A small sound classifier, trained from scratch: trained on synthesized solo parts of chorales (CocoChorales).
Rows from block 8 of a small sound classifier, named by matrix and row number. Rows with one number belong to one channel. Each number is 500 + 40 x the weight over its row's rms, rounded and kept within 0 to 999. All counts start at 0. Numbers have three digits each. After the name is the row's rms in percent of the matrix's.
Before each channel's rows are labels from the 100 clips, of 14976, where the channel reaches its highest value: "top examples" is what is common among them; "loudest" is the band of the loudest frequency at the time of the peak. Only what is clearly more common there than usual is listed. The data: synthesized solo parts of chorales (CocoChorales). In brackets: how many of the 100.
# convs1: first pointwise conv (model.blocks.8.convs.1.weight, 432x432x1), inputs 348-431
# convs3: second pointwise conv (model.blocks.8.convs.3.weight, 432x432x1, transposed), outputs 348-431

top examples: flute (45); note D#5 (29); note F5 (27); trumpet (26)
loudest: 500 to 1000 Hz (65)
convs1.397 103:507529483474583436583478534499521501541538501493485552460617533514561507520508483533446421557518464503492448490486496569497503516471527501535539543445435434501564485552520547496515506495508523498481508508599515546543509502492527522563555449496452434466
convs3.397 099:486554506466453432482473456532522504551494525474512547515553542500492543540493473550472517506432499526451543512432510485507403491555411451479498555438452505506448575470482373546447493553484439492577599501480481491462544497477453500470482578553501486490

top examples: clarinet (87); note E4 (44); note D4 (31); note D#4 (27)
loudest: 250 to 500 Hz (98)
convs1.107 101:491459478462520511501447469438509450452573491432489557447443579457494544504475524504483517538467517448532517516560481570481570538481555478419556524457516499477553530517476488538494466478462534381494481539502468518454512496498515470524484481535421539500
convs3.107 094:509486482541447532505456498483506417463439515537462564503502504592468503480466507546532514445512522462494480492460547518545502561522510453490450485498488450456553539515613504523517469560475540543500508471498461524567504490461451474510519500410483508447

top examples: clarinet (44); note G5 (29); note F5 (29)
loudest: 1000 to 2000 Hz (32)
convs1.400 102:503549465496490461483519475460445585497564492519515455534409550466442431554487538452512472520501513493610559498507566507531530536591521495473546540508410440531485499485483430497520499529488436450496494599513409489474513530582490511460553531572546504528
convs3.400 110:536526445507528527525515561457565548552504503451518481498485554547490429521454488458548492543523468500468505446458524489423543458417532421441474518612530419455544566476532495499492495477538436455520455489477519502551463517495465520468439486417512508497

top examples: flute (96); note D#5 (56); note F5 (46); note E5 (26)
loudest: 500 to 1000 Hz (88)
convs1.350 094:512502488561451468529543483545510458485470488501545478494519441564446473574521499448493555478503552516540575436467461533595519457480467506488415484547423564539476500453580509517504499470572499565462520470503472481454530486551485539503487457519492533533
convs3.350 097:542473499494460495511560513460467540447547446505484527523573506457550483512513473497454551452520475443470517512541495479506538493481450472479531481483535492471487459498496478492458447544528552611467520447549504533519481474453561528604514452479521450460

top examples: horn (88); note A4 (42); note G#4 (39); note G4 (29)
loudest: 250 to 500 Hz (89)
convs1.282 098:481411499503488558450522515473509475509510486603487535462525466579553529519435488498527531527522438501514481493456554492494531459548492425491499573457476433513498551562528539566562505529428462445475572471498442502524530519496528477584464526540482587455
convs3.282 098:452513518490540441483496500512484529554484493554540551525519463458509540477566556474484528546511502426501458522479484526487519476466500514510482413541448521535467458487504490460531597493471541551442490494556527449503515463429596519430455452540493449463

top examples: clarinet (57); double bass (40)
loudest: 1000 to 2000 Hz (28)
convs1.391 101:496507545552453495537436530507495468586453504469523539421528500531488449507490586503454496462467555520451505456581544572531505421539591528488445433413520528481514530515476488529558507560416575575500487588522475540486495471512489485563434544562491589568
convs3.391 093:441497539540519495513470552507519461502528548543535449551555478525458437514514527464472463416468476496417488522548548395538564574483528500440481486484477508477404484496411494393497492468471457569492553533528533514471554550516521560493539588477537536504

top examples: horn (100); note A#4 (81); note A4 (33); note C5 (33)
loudest: 250 to 500 Hz (99)
convs1.396 098:458383426489443513493504466491531464512424498423473475531510529507462448476519468525512497491493457570542466552446553490509469475591453528487437501499433521575448570437506489536579570532508519496491546441529491521492519493555441485471478519519485509533
convs3.396 100:549586506573533596501504462503529547551487448549558480496492520467516484464521564534538508429523598485519514474466457509459458435493466484536486449500517508568453507504461474567450543482480502495423440505561436506478428488459475457474577524424436458494

top examples: clarinet (75)
loudest: 250 to 500 Hz (80)
convs1.192 102:522500489557525487526519419500587531528483507413485517442467534487521530500477514435478483496467446443477431415539466455516533421439502476518601506532463532458461548482495511486504528459564526480462497521483547536498498466476482579546509534495500520489
convs3.192 097:489532509504497536482576502514467504483523480583534474502466425506502489572510550486585576453481448482419509579485510524496448522504519537498508468524502525516474487465469455480473425543577531486517527568527458556479458624577548524448506489519465498480

top examples: clarinet (98); note E4 (40); note D4 (40); note D#4 (29)
loudest: 250 to 500 Hz (90)
convs1.55 103:578550452493487454511507474386537408461621565429458500529433498509429546514514525488531500500482472476423485517490475547519486469525529498497521502498454493480537548554417512548463511466486493506546502539530486518508491486450437520471498513512533473508
convs3.55 104:502506529517535434602566566491528446481462491501508469500466477524500429493470509467461550548558582535503550443514515534441475490491513513507465581504455482509471521468492519447399471420509543465477474559541484468416444527506590530548438542518429510472

top examples: clarinet (100); note F5 (40); note G5 (29)
loudest: 1000 to 2000 Hz (33)
convs1.319 103:495400517540474500492538446511460527530455515521452512461493479463511521428501527521487535510423481542423455493515498476511509496522599454493575486541486497488518479502492447521504452552527581445534482515463552465467531509460493529508499524575520492529
convs3.319 106:529457530477555509470489475518544531491511489496501560487514500503575496516595530500489492462445541521529524623450490526489473439479439510503548522493471444457459455557508468589470493489514512484538428443498422539566505513518482518522526613555525536484

top examples: clarinet (87); note C5 (45); note C#5 (42)
loudest: 500 to 1000 Hz (76)
convs1.37 098:565455517573499526522548468468563428552540521525509504487478480515535524500478519518504557482462480484497482521573455487511479447477550441515492557463505465519490516491488447504535520456456523515482502514567588464494479460536550492513531497499532481528
convs3.37 096:472533506532514494506515520451463487510508483515430495528557462474505529489495393473517431457539510438497464539511459477522507500574543516519529521447526507503428515481531502514462478583467472478554515554529401531505509532532489543404473503528443501589

top examples: flute (83); note D#5 (43); note F5 (25)
loudest: 500 to 1000 Hz (60)
convs1.84 100:456448576489520504509512484394516494490475451506459498544505456513526474536510537474526516530465463490407538488535535508511465541496475455488517514506477463490465503530480527498479549609549479455502525471553452492482512516535522561478513474507525579448
convs3.84 101:492535501567537512469490506420483495531494467548532481488543416514504522501506451555428551496575507469519539478525507530380494493462484495513428555488471463473569454577475541540528476493486493437491440460461428507520539514562503484531482559538523475508