config = dict(
    model='sound classifier',
    train_examples=39062,
    gain_aug_db=6,
    n_mels=40,
    spec_augment=False,
    num_classes=13,
    activation='relu6',
    depths=[2, 5, 5],
    residual_init='zero_last',
    lr=0.0024,
    beta2=0.999,
    grad_clip=3.0,
    decay_fraction=0.2,
    final_lr_fraction=0.01,
)
Rows from block 8, named by matrix and row number. Each number is 500 + 40 x the weight over its row's rms, rounded and kept within 0 to 999. All counts start at 0. Numbers have three digits each. After the name is the row's rms in percent of the matrix's.
# convs0: first depthwise width-17 conv (model.blocks.8.convs.0.weight, 432x1x17), a 17 kernel
convs0.0 094:508500470537572466462532486505421462508513553570509
convs0.1 090:491491528515498534481497542559554553554553532559558
convs0.2 124:486485474484480477505480454489479442480447444417428
convs0.3 091:550534521533535525516539530513493523527534534575589
convs0.4 070:575501521516523574511505532526529588447497539499511
convs0.5 069:557543585535484518527516475521518510513511549544578
convs0.6 085:480488455517478521525572519558503497465476495411435
convs0.7 116:440487454494437440488443451458454459486465513508472
convs0.8 172:441454451469468474474475478470471472471472452439432
convs0.9 126:443459437455428443450467476469492477483481486496465
convs0.10 126:546556544540529530528525530525525531523533551553571
convs0.11 137:490484471483473475497489511504496534526555575571592
convs0.12 068:466479522504508509585508456506458544438530461557549
convs0.13 199:548540534537530524524531527521535533532537549558578
convs0.14 077:510476520522448439559463555517504556456512468506432
convs0.15 057:472539537477455494488547503454451555458553552439497
convs0.16 097:530571573489534503504536517528462447481473483420481
convs0.17 092:529537508493511500501514519530535531503544544580604
convs0.18 124:564554546548519522526532533543520517524524516550576
convs0.19 135:445453462463462462477471464454483492456463462447441
convs0.20 090:475487425520488477499456446463463461574535542545506
convs0.21 133:580578548530512528500504505495526512510531535545573
convs0.22 062:498599540540539509540474502454489484520509458449552
convs0.23 080:475454531541463516477445468469483453541455465475581
convs0.24 066:512526476498514467465484491467529442572527544559580
convs0.25 091:459480525432479481491465494484513511519549542558596
convs0.26 100:500526508515496470554574511516523500438487475451405
convs0.27 068:479439552467507507472453482566550545518525517545560
convs0.28 068:433413446474440498498450519514475486514478528483452
convs0.29 063:405518517547549483481505556432508538509479542472498
convs0.30 101:580546508512492492501557501498474486500452475434417
convs0.31 138:538548542550535546544535534536544537535538537537538
convs0.32 081:575567558546530504529493528499485498490507527575547
convs0.33 054:450450428419468499518489483488470480461468516433494
convs0.34 064:495502494569498524532556432500497454415466532539506
convs0.35 056:468518627552514513508505470513489518482511529439501
convs0.36 059:580553508568489531497545490513486508579504531512547
convs0.37 135:566576521547500537514490494505484463473465427451463
convs0.38 068:543547508481553419513466496452464485539500552548540
convs0.39 084:571510475555502555540539539492567529519530533539539
convs0.40 078:470572562508446536543495530483494510539572455490472
convs0.41 103:425395458471464467458474506471499507520510505478468
convs0.42 084:523513406501499546455525511551532549468490518449552
convs0.43 087:531528472510530552547453426494509536512467474521415
convs0.44 141:553552540541524527518522514519523527526542558553576
convs0.45 080:591514498518534468475521443530542520496498525577548
convs0.46 071:604586532529533538494492517520504450482501502527517
convs0.47 039:520474461401476481523481510457489438551463483484551
convs0.48 098:440544540544579438491467531499469519529530466459504
convs0.49 108:444444428444454463447475499490489457512494479477451
convs0.50 083:565512527560468519533499473499448577525478477444458
convs0.51 090:541523521530526519538545544517518521488443425459426
convs0.52 072:508430520543535562503551459537462544473558513518463
convs0.53 077:585581527546523527550518491481522495502498487551551
convs0.54 097:509478538527406516464456554451457504532521502526446
convs0.55 107:435441441453460469478460477465475482482478487479429
convs0.56 096:468471406481485459459490543531543489542551556507493
convs0.57 061:608490479472492512554549516477533482531495530560532
convs0.58 128:565546547533531519523522525524522521532528544557578
convs0.59 069:510569495526545499526566498446526460498502525501594
convs0.60 117:536538527554538528515531532483520498470469428449422
convs0.61 066:502436414519514505499495436502477517534539534516579
convs0.62 089:470499475506498515514546440428505494535497455531400
convs0.63 053:416492476525414476478463488463529446457515485537505
convs0.64 085:496540492491454430513509481459489536496513596568523
convs0.65 065:530492577515523436510488432460448528480468496438489
convs0.66 070:503470514494491494526483485511508537579524544598570
convs0.67 105:456441455469466464461446455464467477470474459456459
convs0.68 137:553566520538527555533490513478466496447440448468464
convs0.69 065:605524482513536527492479476446515445461441491477515
convs0.70 085:424459458473456449506450518469438543538489506463487
convs0.71 092:514530507489580478558528518498487510452485426443444
convs0.72 106:527539506516522504493516501491481486496440461403407
convs0.73 082:434399424483487484498517481475529472491526504456474
convs0.74 072:493552544502506508590547513513542506482455462449441
convs0.75 097:542477493510591573524507504474486517427487457462475
convs0.76 063:426434472458509492498523503501470526481457490489400
convs0.77 079:555536548544493530531497511507545508522561541531587
convs0.78 128:439446447453462476457459468475479476472466452466458
convs0.79 127:545542543539541544530535537526522531535537549544561
convs0.80 063:518489450554584513519466545508483534497565441511535
convs0.81 098:475470474493471445457461479521523479507623500517524
convs0.82 105:480498490503509482466446426420439452447477475496479
convs0.83 046:463388443511446480479537539525519489516503502505543
convs0.84 085:582543502472554515494521545506478474443453523530564
convs0.85 073:559507510466541522487483540456508517534533551571578
convs0.86 056:479457461439501533498503472548493494485547481567590
convs0.87 080:461449454445464461488455465436450480487480482446471
convs0.88 174:433443447456464466471474472477480468477474471460435
convs0.89 093:421469427457446457488486466476469482435487505489511
convs0.90 063:565514529559513507510461475406437509489491450486483
convs0.91 071:536478453421515432453469523519484505522517487519581
convs0.92 078:574480543559534452490473481452519553502435480511468
convs0.93 064:434462427457509424514488473494505541558466528490491
convs0.94 065:412460427469472464478496524503508514491487443465441
convs0.95 146:468464468468473470461469433455474462458467462450444
convs0.96 091:468438459479523521440496504450491534546486548569550
convs0.97 106:519511519516509504511503497517509522530533556569623
convs0.98 082:525477420498518479469443460510478519525547507573563
convs0.99 088:475461468465484482492470469472463460477485449439403
convs0.100 084:464475532524475471532484418504571569450506503522536
convs0.101 130:524534540525486529527517523505501467429454464426425
convs0.102 150:554510530530528549518519508489471459455450447444428
convs0.103 087:511474477487451512485491464490485471497545553603570
convs0.104 118:468467473472488462491503496488497476475471423432404
convs0.105 060:513495525526549446564467469416488566515529495474467
convs0.106 075:480469440491433441515450497466497552497584501479492
convs0.107 090:460513475503470444469481490528539548540524472595551
convs0.108 087:553554537539539553524525542543532529526531523550552
convs0.109 148:519537539527518515533530548527516499489462421427435
convs0.110 070:532506531544482523494543492490580559515412541496473
convs0.111 130:479487489495493529560569562557556541521536506539546
convs0.112 195:559540554527541527512504513491494471474458436436434
convs0.113 150:571572551544543529522512518520515526525521532541561
convs0.114 114:530528537535529528532531536542527542540545543562568
convs0.115 143:542555540541523528526528532534512527535535536567570
convs0.116 115:445464452492447483470490484500526543515537529548593
convs0.117 082:486421473558560502464460493474550523469534446505536
convs0.118 086:530532508484536529498520500523522471549462443418419
convs0.119 073:454460447468472489493471444542479590539523519514543
convs0.120 065:416451466453469425507474482478444509512519456516521
convs0.121 080:414411461457489515483491532494501492519499471482428
convs0.122 074:558523547516506560504532468564522439476508517567462
convs0.123 073:425525538475502477565466525479533434470431478492492
convs0.124 087:525502519554458525525457542465425514492597510494495
convs0.125 121:510513508511498507502534508518529546516549553583599
convs0.126 056:604486503472438525516469437514455513508500532548497
convs0.127 112:489516503602517546536544503515458504448452517476553
convs0.128 054:493482553576487523448482487481421521457561493482461
convs0.129 162:565552552539534528516526516513512527529536538559571
convs0.130 068:493522530548519498598509473483518501429482482445443
convs0.131 086:456475407475495479512449477492497530516545521566559
convs0.132 088:600571521536570535470472513520505499471510490490529
convs0.133 180:488484484475488471467481486502497509532541561589594
convs0.134 040:492388464511480515507537556471461490487538526506443
convs0.135 128:450450445444456454482468472469468467476468448467461
convs0.136 098:528500546507510560491522462504521513436504419427455
convs0.137 076:534468579504470441544559492525480504533508472437545
convs0.138 122:491467475478479473492474474470511573512547539585570
convs0.139 084:433450445446477473470478476475466485486466453457440
convs0.140 107:470478456465468489479481493546544550565514543541579
convs0.141 103:476478523494466489525508522509494550475509567591583
convs0.142 064:567558552513510532484492509501474507487521511542608
convs0.143 158:564557545537527529522526524521516526520537545549575
convs0.144 076:496518524544519558517516515468503459533460443504394
convs0.145 080:434498492525475519509512465569576530528488550570502
convs0.146 062:556475508482534536513531553562568543530526512453549
convs0.147 089:455576553505544502545525502537501490487563526500574
convs0.148 060:487473532542537530566456541450461452500498490533576
convs0.149 120:572544540574527561506504521482512476482464456460458
convs0.150 061:559558556562550544522523515515483513524454478439492
convs0.151 083:451453483438461519500487481524475527558525496555584
convs0.152 131:455460464471480473467467467468475452454459455447434
convs0.153 083:552526555506547515586543473474460483494483483458441
convs0.154 085:501584566563518485570509461472489524464531488486471
convs0.155 078:529560527524542452495491476501546462479530508491392
convs0.156 065:505501498559503469450528478498482518544533576597510
convs0.157 094:494427465485488459463478455486501527546564494552569
convs0.158 133:456446463473461490487483501522520538560556551573537
convs0.159 075:597549544569498539532512527509502497515494515519565
convs0.160 163:466484479451472482472482455486497509528535553578587
convs0.161 086:510494535518509542518490485499483462469461455445383
convs0.162 091:552519520516530510506511516505525546539546557579578
convs0.163 094:583573535517528503547492549503451485503512450517550
convs0.164 105:478501525491466432514472404496527469527553541520552
convs0.165 105:486480465458476477448491458493511519516535556586574
convs0.166 074:454418434478515533472477538524547465565481507496527
convs0.167 050:549519590532507521532564550509517553514545527511531
convs0.168 160:560548533543522512510518516529516531512548556560578
convs0.169 055:463519434455438506482464538436529461519510562531522
convs0.170 110:531530517523501510499508501508526509524546562570610
convs0.171 174:560552552540537531536524527528526523534532542543562
convs0.172 071:490437422512468494557498514511536507501591544474508
convs0.173 180:582555560539524527525488504504502469459463446462455
convs0.174 105:563501550514555527529482491483472491460431426464464
convs0.175 152:569563543553534531529522528528512517514530539543563
convs0.176 081:536520550517523520533523539532534548544561540561558
convs0.177 075:532467503541505514563507462542476477548535547532590
convs0.178 089:552503513544502514532529531515525576533554580525542
convs0.179 078:437505460442490489498529539500487513549522450591541
convs0.180 132:439463420465434472495482492467492503526554558515522
convs0.181 117:570587568516549546543520504482493476472489482484475
convs0.182 058:474530518462480535537549530513514539507544581498584
convs0.183 063:551541501527516519497437518523497539536523529528608
convs0.184 058:499503535443529439431481554540512525536493554515557
convs0.185 138:484493499483495508503507509485498477462472428420391
convs0.186 106:568534530539514528510503516516531523532535534559596
convs0.187 088:469464466479479511477511468480491532530488619520564
convs0.188 075:529544578431537546474438473481474474497523534535486
convs0.189 099:455487447466456471495480476473474457475468438411474
convs0.190 095:583554565541530534548531525502513525519510520521559
convs0.191 099:480493517528525503524516508499489490481456450416390
convs0.192 080:475457470464506452527518545488499477545542525537604
convs0.193 077:525500507565445543508488467483518534520559552565560
convs0.194 066:474527481546466488519439426590479487456466522505492
convs0.195 087:500441506582508520490489529478511419459484486475575
convs0.196 063:516596520533534465457479468497491432496477536524441
convs0.197 119:564542540536536526522535528530518533525530534553578
convs0.198 087:461464437437493466474485481456510486464452451447446
convs0.199 174:445465474464470467472481484491470460465476448439418
convs0.200 119:480508467445434435459511530503475474564522542498561
convs0.201 119:510517498446473494478476492472498503516515589579581
convs0.202 048:482477433476509442501474557524499488517485526405445
convs0.203 244:551547542538542535537535536535534534537534542545550
convs0.204 093:516508513498486478489487503504483532498556561567615
convs0.205 068:413464453564496506486497503548496506526523425454481
convs0.206 098:521504501481509454490467490510540549572536544568576
convs0.207 118:434433511499475481476502492528489487531517588561553
convs0.208 096:546557553548561543530544536542531523534516520529534
convs0.209 105:485483500470436503473509508461466489466497463421404
convs0.210 125:504471486499498531527556558558543546550543510535570
convs0.211 066:460457446431476483473472503504471478452470451457430
convs0.212 090:462580506515486443515501531572516513465481570463470
convs0.213 075:479469473529513537502542576481519447473503511443413
convs0.214 076:530513531497524498524502531525504523548535579544601
convs0.215 078:483464485505483448473469485441472500442451452428447
convs0.216 086:549490501490488495471480487485553500525554584532591
convs0.217 105:583559558532531524528508503522499506515520533553570
convs0.218 136:418444481469472471480494498506493519551544545542572
convs0.219 079:524561550501455454465513496465452519540482466526584
convs0.220 050:589547539555494472499545528527469496506510527555559
convs0.221 061:421456427441516452536500522480529506536479511544471
convs0.222 072:574509471505504538548483503501511454455449509516598
convs0.223 090:572575533510512527501487507505526491527518553565573
convs0.224 054:474442553548444547465499443495470459468444535494493
convs0.225 150:571550556535539520532524502518519518527521530546582
convs0.226 102:434452457490460491466511454486471462489472465454417
convs0.227 087:585604523531523514534529525481498477467483469493467
convs0.228 056:440435439450476457508487492485505497515448476487419
convs0.229 107:564556555522531518540516509528524535535522526550576
convs0.230 079:615549511500523456504522453460529493486526541482532
convs0.231 150:497503506506492476451441434437441454450477473471454
convs0.232 146:456472474476478494492481486480477475471447435431411
convs0.233 066:559547565473537517420468487571515508503517494500539
convs0.234 046:455435462464517536522445502467556514578464508510465
convs0.235 067:514486463485512498539455583535517483535544547441563
convs0.236 102:465460489445475444443436502540535538534506534545538
convs0.237 088:471446411462476472526494530478519518516542537553561
convs0.238 114:561553562551548552554537536533517523523515512524520
convs0.239 079:482458531484478530517522423523562531565430490531481
convs0.240 066:503536525530504545526433510473514542441471465451420
convs0.241 072:480559538492520501479509559495510512449502435425432
convs0.242 059:587576540542560544523505528519468490461488521498500
convs0.243 051:431493483509493531535535512504481466472476456407430
convs0.244 092:506561519522506491507510562550569449553532488431498
convs0.245 058:533515588474562540564505471516483486496555489493445
convs0.246 119:495530473485460461418494489489498501520531562583555
convs0.247 142:426457454449465469466466477467496481472488470461426
convs0.248 084:520435497500433505453529539520544543514467481509412
convs0.249 072:429391483494464500453508470527463482484471517499458
convs0.250 041:555544532561507453493509450545488549528454437536494
convs0.251 083:456508421424461459515516505538533507501560543514536
convs0.252 053:469500528571507529581494514474495486434513458440456
convs0.253 148:413443456464481482491500492488490488485469465448418
convs0.254 076:448481440508475527483451528534527559527547572535531
convs0.255 077:433497453484506522505462551476555516485537569538563
convs0.256 143:434427450450460454469479477485475473478481458464461
convs0.257 101:424455441420460466456475489492489508531488477469466
convs0.258 083:389440472551529512478518521544489458506533499482477
convs0.259 103:487560607550541494519499529471500511482453475481455
convs0.260 075:585521549532495582516522503477499531521534540555532
convs0.261 140:572559549544544535539531528531526520523528534527551
convs0.262 143:534507512530520489496510513482528516527539558586599
convs0.263 121:429456470467456464479466442467475468470476463473439
convs0.264 111:484462510462527504495443466483459440458444431474447
convs0.265 049:454486415506553520474508425498479533518492463499430
convs0.266 106:501561539526561514549538504498449464448456480471440
convs0.267 066:529534460586544544525499491435467514486562469486469
convs0.268 051:514509495434531559488504501427501470478461446482420
convs0.269 051:547491528502566467497462476448499504466500459484604
convs0.270 166:552542540528522513510519520520526530533544549562587
convs0.271 112:529563526550528537535513539554498485468470459432449
convs0.272 072:546551563546504545545539500571516552505511502547520
convs0.273 129:565551547538531523523517510515524517529536547561571
convs0.274 065:600555539436481457485535503526461507505544525494499
convs0.275 157:560545546545541543543536536537533536534528534535539
convs0.276 061:443505457548497451542459482520465492530535544584530
convs0.277 078:439437397470499464494465525489537452503499505496468
convs0.278 137:432438407443467484482501489526516466527481518501538
convs0.279 075:495531507503519481536498519504497527589561581541557
convs0.280 057:549532477508508452444507502484424456538493514541579
convs0.281 054:555508510559484487516549543462476534416534508497565
convs0.282 172:565548541543531517516521518528517519536531546560573
convs0.283 078:444503465491427473577460544529470562519517522484487
convs0.284 060:588477532462535471436459487509511533515426483527481
convs0.285 110:430463456471463485465472471477489486474473452468410
convs0.286 087:458460453435439472469459473463489491490459504474426
convs0.287 160:564546539531529529524520513519531534527529547556579
convs0.288 055:492447470485561449495460456482502595531490516448513
convs0.289 054:498490460480510476555568463551460514499544468441432
convs0.290 093:409490503483545539499512521487538482504515476423426
convs0.291 080:536505512570511494479464432514451457571535472521547
convs0.292 063:486468500448400547491532538482545534494517455452520
convs0.293 057:537551537492503572501532481501430482445423517477509
convs0.294 053:567549485513514485581461531584507516510494518469543
convs0.295 114:479516508489486508464446515530495526537529588550587
convs0.296 096:408431454438496487471467457489476520469473515480474
convs0.297 102:439473485525490537527496525492476438530526519600552
convs0.298 148:456480485487486479502504490487484467460442438436403
convs0.299 083:419448424469490508500489509489478493476449472462432
convs0.300 115:479456458484467474473498461485536543514542556546591
convs0.301 073:432511469451475518502543538542518534430528542451541
convs0.302 082:476449458470469478477479472437462474458456435447464
convs0.303 229:564549540540529531530530524530528527534541540547565
convs0.304 065:521457492519460538470492589520518534523491503420440
convs0.305 075:500510470549496518542523544459548498456440511414454
convs0.306 085:516475505536497474487470430438441469447474454476438
convs0.307 051:551527486585547503459443501467544477479556509545502
convs0.308 097:553579533547545481513518476487470507443468454440485
convs0.309 093:495526474525478442459441453440453456446464472522528
convs0.310 074:539464469486511494478517561453488407483417508492486
convs0.311 077:567561507540522533509539449526533453455493527501568
convs0.312 065:474503476481597477460423498494574475501522534508482
convs0.313 076:437445437484493463487456555520481456536506476454552
convs0.314 068:465510475455452465430518491459546477482522547535576
convs0.315 086:526482499549552481463458482467505511476576511485597
convs0.316 076:501492506498450440519442462492474481470519521586575
convs0.317 065:600493522565548453527487510484472469479471557518508
convs0.318 099:560557540537537539527529544534521524526529542556550
convs0.319 054:456455403458476551520533492531518469509467524466454
convs0.320 078:451430418487468527476494475539472473540453507509444
convs0.321 069:472508536581487578494511488493499550521512529550427
convs0.322 063:461429428512464501457488455475505487423456486482469
convs0.323 081:565569566476550511492515540529490480469467491432475
convs0.324 154:465481516503544531562551544539538513471466450445443
convs0.325 068:481492443462502488514514445478522528430472447426446
convs0.326 059:531467533468467556501493549481480532434428435508471
convs0.327 092:589546541549521514522510514506501519528526543556570
convs0.328 068:493506424492546440555486548475487539535449534465462
convs0.329 064:537524490581489519570526500536507473485545539516581
convs0.330 128:560533531518513504506500507489513516530557554571591
convs0.331 080:451445440466476480491456502498501474480449460457417
convs0.332 116:469460425451516469487499472486487519512528528566587
convs0.333 172:434444447455470469470478477472467471472463461456448
convs0.334 109:521491528490536532519454538490524468522529534449387
convs0.335 154:479509502476491484492494487467468480460461421426410
convs0.336 092:449461468475475487492504500484495491483462450429396
convs0.337 055:532537543528479520534500541547476541464537444451424
convs0.338 114:422439470464461491450492501511487541544537517571478
convs0.339 144:553579533560537520511512497484501488464467471440435
convs0.340 093:534484467487472446445537463498479466550479536568568
convs0.341 129:562552562544508511523511552536522516536511569533544
convs0.342 135:560559567549520536493499470486471464474468455451453
convs0.343 109:510507510493472490496462495476513495526569552585592
convs0.344 066:536476517496509499400413531509480512523498523545551
convs0.345 070:482416451487478512495541528467484503458490457442424
convs0.346 092:480457432483509456468464505465484459465443477460423
convs0.347 069:582541545471510503483536430525495471527468486458435
convs0.348 047:463508465526533572500479474493503414578496546492528
convs0.349 144:576560550543531535534526524522517517515527542539560
convs0.350 074:462493449468492481483497499476486475436498427442415
convs0.351 168:516507500514476468462448440444444439461451466470462
convs0.352 097:605556540546534507523481507500529496545527517510557
convs0.353 105:461464487445506456498536493451489478531524540604529
convs0.354 088:401477496537465529488477481530450542516557468517452
convs0.355 060:497433545475539541462512557471454502550570462505487
convs0.356 087:432463449463488479498484484487463490474475491423416
convs0.357 097:576563557561528488542514487460470515503486439497472
convs0.358 170:514510515516506516511510522526522528538546559583598
convs0.359 174:555547541535545531529535526532532523539536549543561
convs0.360 106:555556585497517553527539477499539496498458460446481
convs0.361 096:442421473426474465525471475534513508523526507565520
convs0.362 092:576539461521563509496502536459472513476469446462436
convs0.363 082:409461459471450466463492468475474480477487462455445
convs0.364 071:569501468483509483529461482591453461425500494491519
convs0.365 062:496447494558500494482455495427475515478427450484438
convs0.366 058:489464563520552552477462468457479507553510487421462
convs0.367 153:545531521531547541521530533515529528528537550582557
convs0.368 082:528487505484492479526423481481493534525506552552604
convs0.369 097:455454479470472460500520466481497497495495466447384
convs0.370 098:447451468474488521530544530551530540508512428449445
convs0.371 095:447422446427468471464476463482452478490498496478465
convs0.372 086:582569555544521531533518522533523513516514528533557
convs0.373 086:541508567496540498551472487509506536398490452462508
convs0.374 126:579570555539536538525533517511508504506516518536567
convs0.375 094:544535531529498543529459548487528419472497458495426
convs0.376 102:533512570497556449518489444494496409482477464507465
convs0.377 079:530569557543515496511511543491521514537539531583551
convs0.378 094:433463471442404505517523551530518503491509479510449
convs0.379 126:482484491465498524535550568567569559550526517506515
convs0.380 048:491516441488517504501487489588519524564440501430539
convs0.381 083:519604499514513520519498526504515482474458489455405
convs0.382 090:472498501462501444510390454515500544523450531517530
convs0.383 112:486478428470514559525524430515490471526561433478487
convs0.384 134:418428465451465453490491523527539540527533484540507
convs0.385 084:479455535503477530513394518578497526535531531482489
convs0.386 062:451456457479503446584494517470516452481492477481425
convs0.387 072:455468451441511451416469449482496520485453471464495
convs0.388 123:551555530532520526531531529538533532534539532561570
convs0.389 088:514477512534472420476446497498483549581510539560510
convs0.390 283:551546542530532523506506495487482475468458448437413
convs0.391 109:430466450472482471437476475486484490484481461450420
convs0.392 119:448459471447439460473467470497478472468461464459434
convs0.393 071:535444477435494468500502493597539495569507488498533
convs0.394 088:579547531504503525524503568524550506524464565542530
convs0.395 140:572561550533525530529508511520507524519527536549579
convs0.396 066:487442400476473468502477533517570536506487453530488
convs0.397 095:513526519529511528513551548508505438480477450407444
convs0.398 090:483523524465480517506601525573532511483499451463449
convs0.399 105:449465477450466463468467461468459462460458452456450
convs0.400 064:543535538546556522520563540489502536485541521542575
convs0.401 122:429444447461452469488483478480476485481476472450428
convs0.402 141:473472468475455453480480476531515514514535596560553
convs0.403 125:429457490509485522536555557567535520520479443474471
convs0.404 068:591531558547545554498524533506493491479512515535560
convs0.405 064:557511515575513476525551488497496513540582515510570
convs0.406 120:558537540532508515493512531522507522521528531566605
convs0.407 060:602533520557522478505463443460492524548490469508527
convs0.408 192:560548541538530531531528525527525528529535543557568
convs0.409 069:421442423478483488510437534550509538481515478522507
convs0.410 075:470485464437513481508490457520458489564574487572532
convs0.411 100:451460462459466470453465474485456467452474467437450
convs0.412 062:502491484568494510535546532543526450487568415524486
convs0.413 078:479452424476532531517488489474544532530515545575444
convs0.414 050:510485499499504497519532577573574527505531539551554
convs0.415 084:517504485508538507518502502540532507565576568577538
convs0.416 080:440464448488477556482494480517593501524537505543547
convs0.417 083:494488526492514490497497482445453440468449420438445
convs0.418 053:451545500471452508437478442479449444449504468515459
convs0.419 070:428433416447498500534521468523520522498492506530551
convs0.420 071:428524499570502507487483501573512537458545461448467
convs0.421 106:561573567491516538456478467519465491483496439552488
convs0.422 066:523535587513523550544553522506544498519565530527536
convs0.423 099:404474471472470478482521476508548520517519576544542
convs0.424 054:427464501535459527479508455533493508559463534575541
convs0.425 106:540518551530542538501521502538476477532467412449443
convs0.426 068:515452467455565441429556517513476515511475555504528
convs0.427 061:496517536507483529452557521461506516579487428567525
convs0.428 087:481499513496548570552548565502522457510482423468521
convs0.429 100:429467452472507493447519487499489523570517569547540
convs0.430 055:448514453516549497488498527556507495558528467437422
convs0.431 140:552542536518529515511514532520518516520537550570592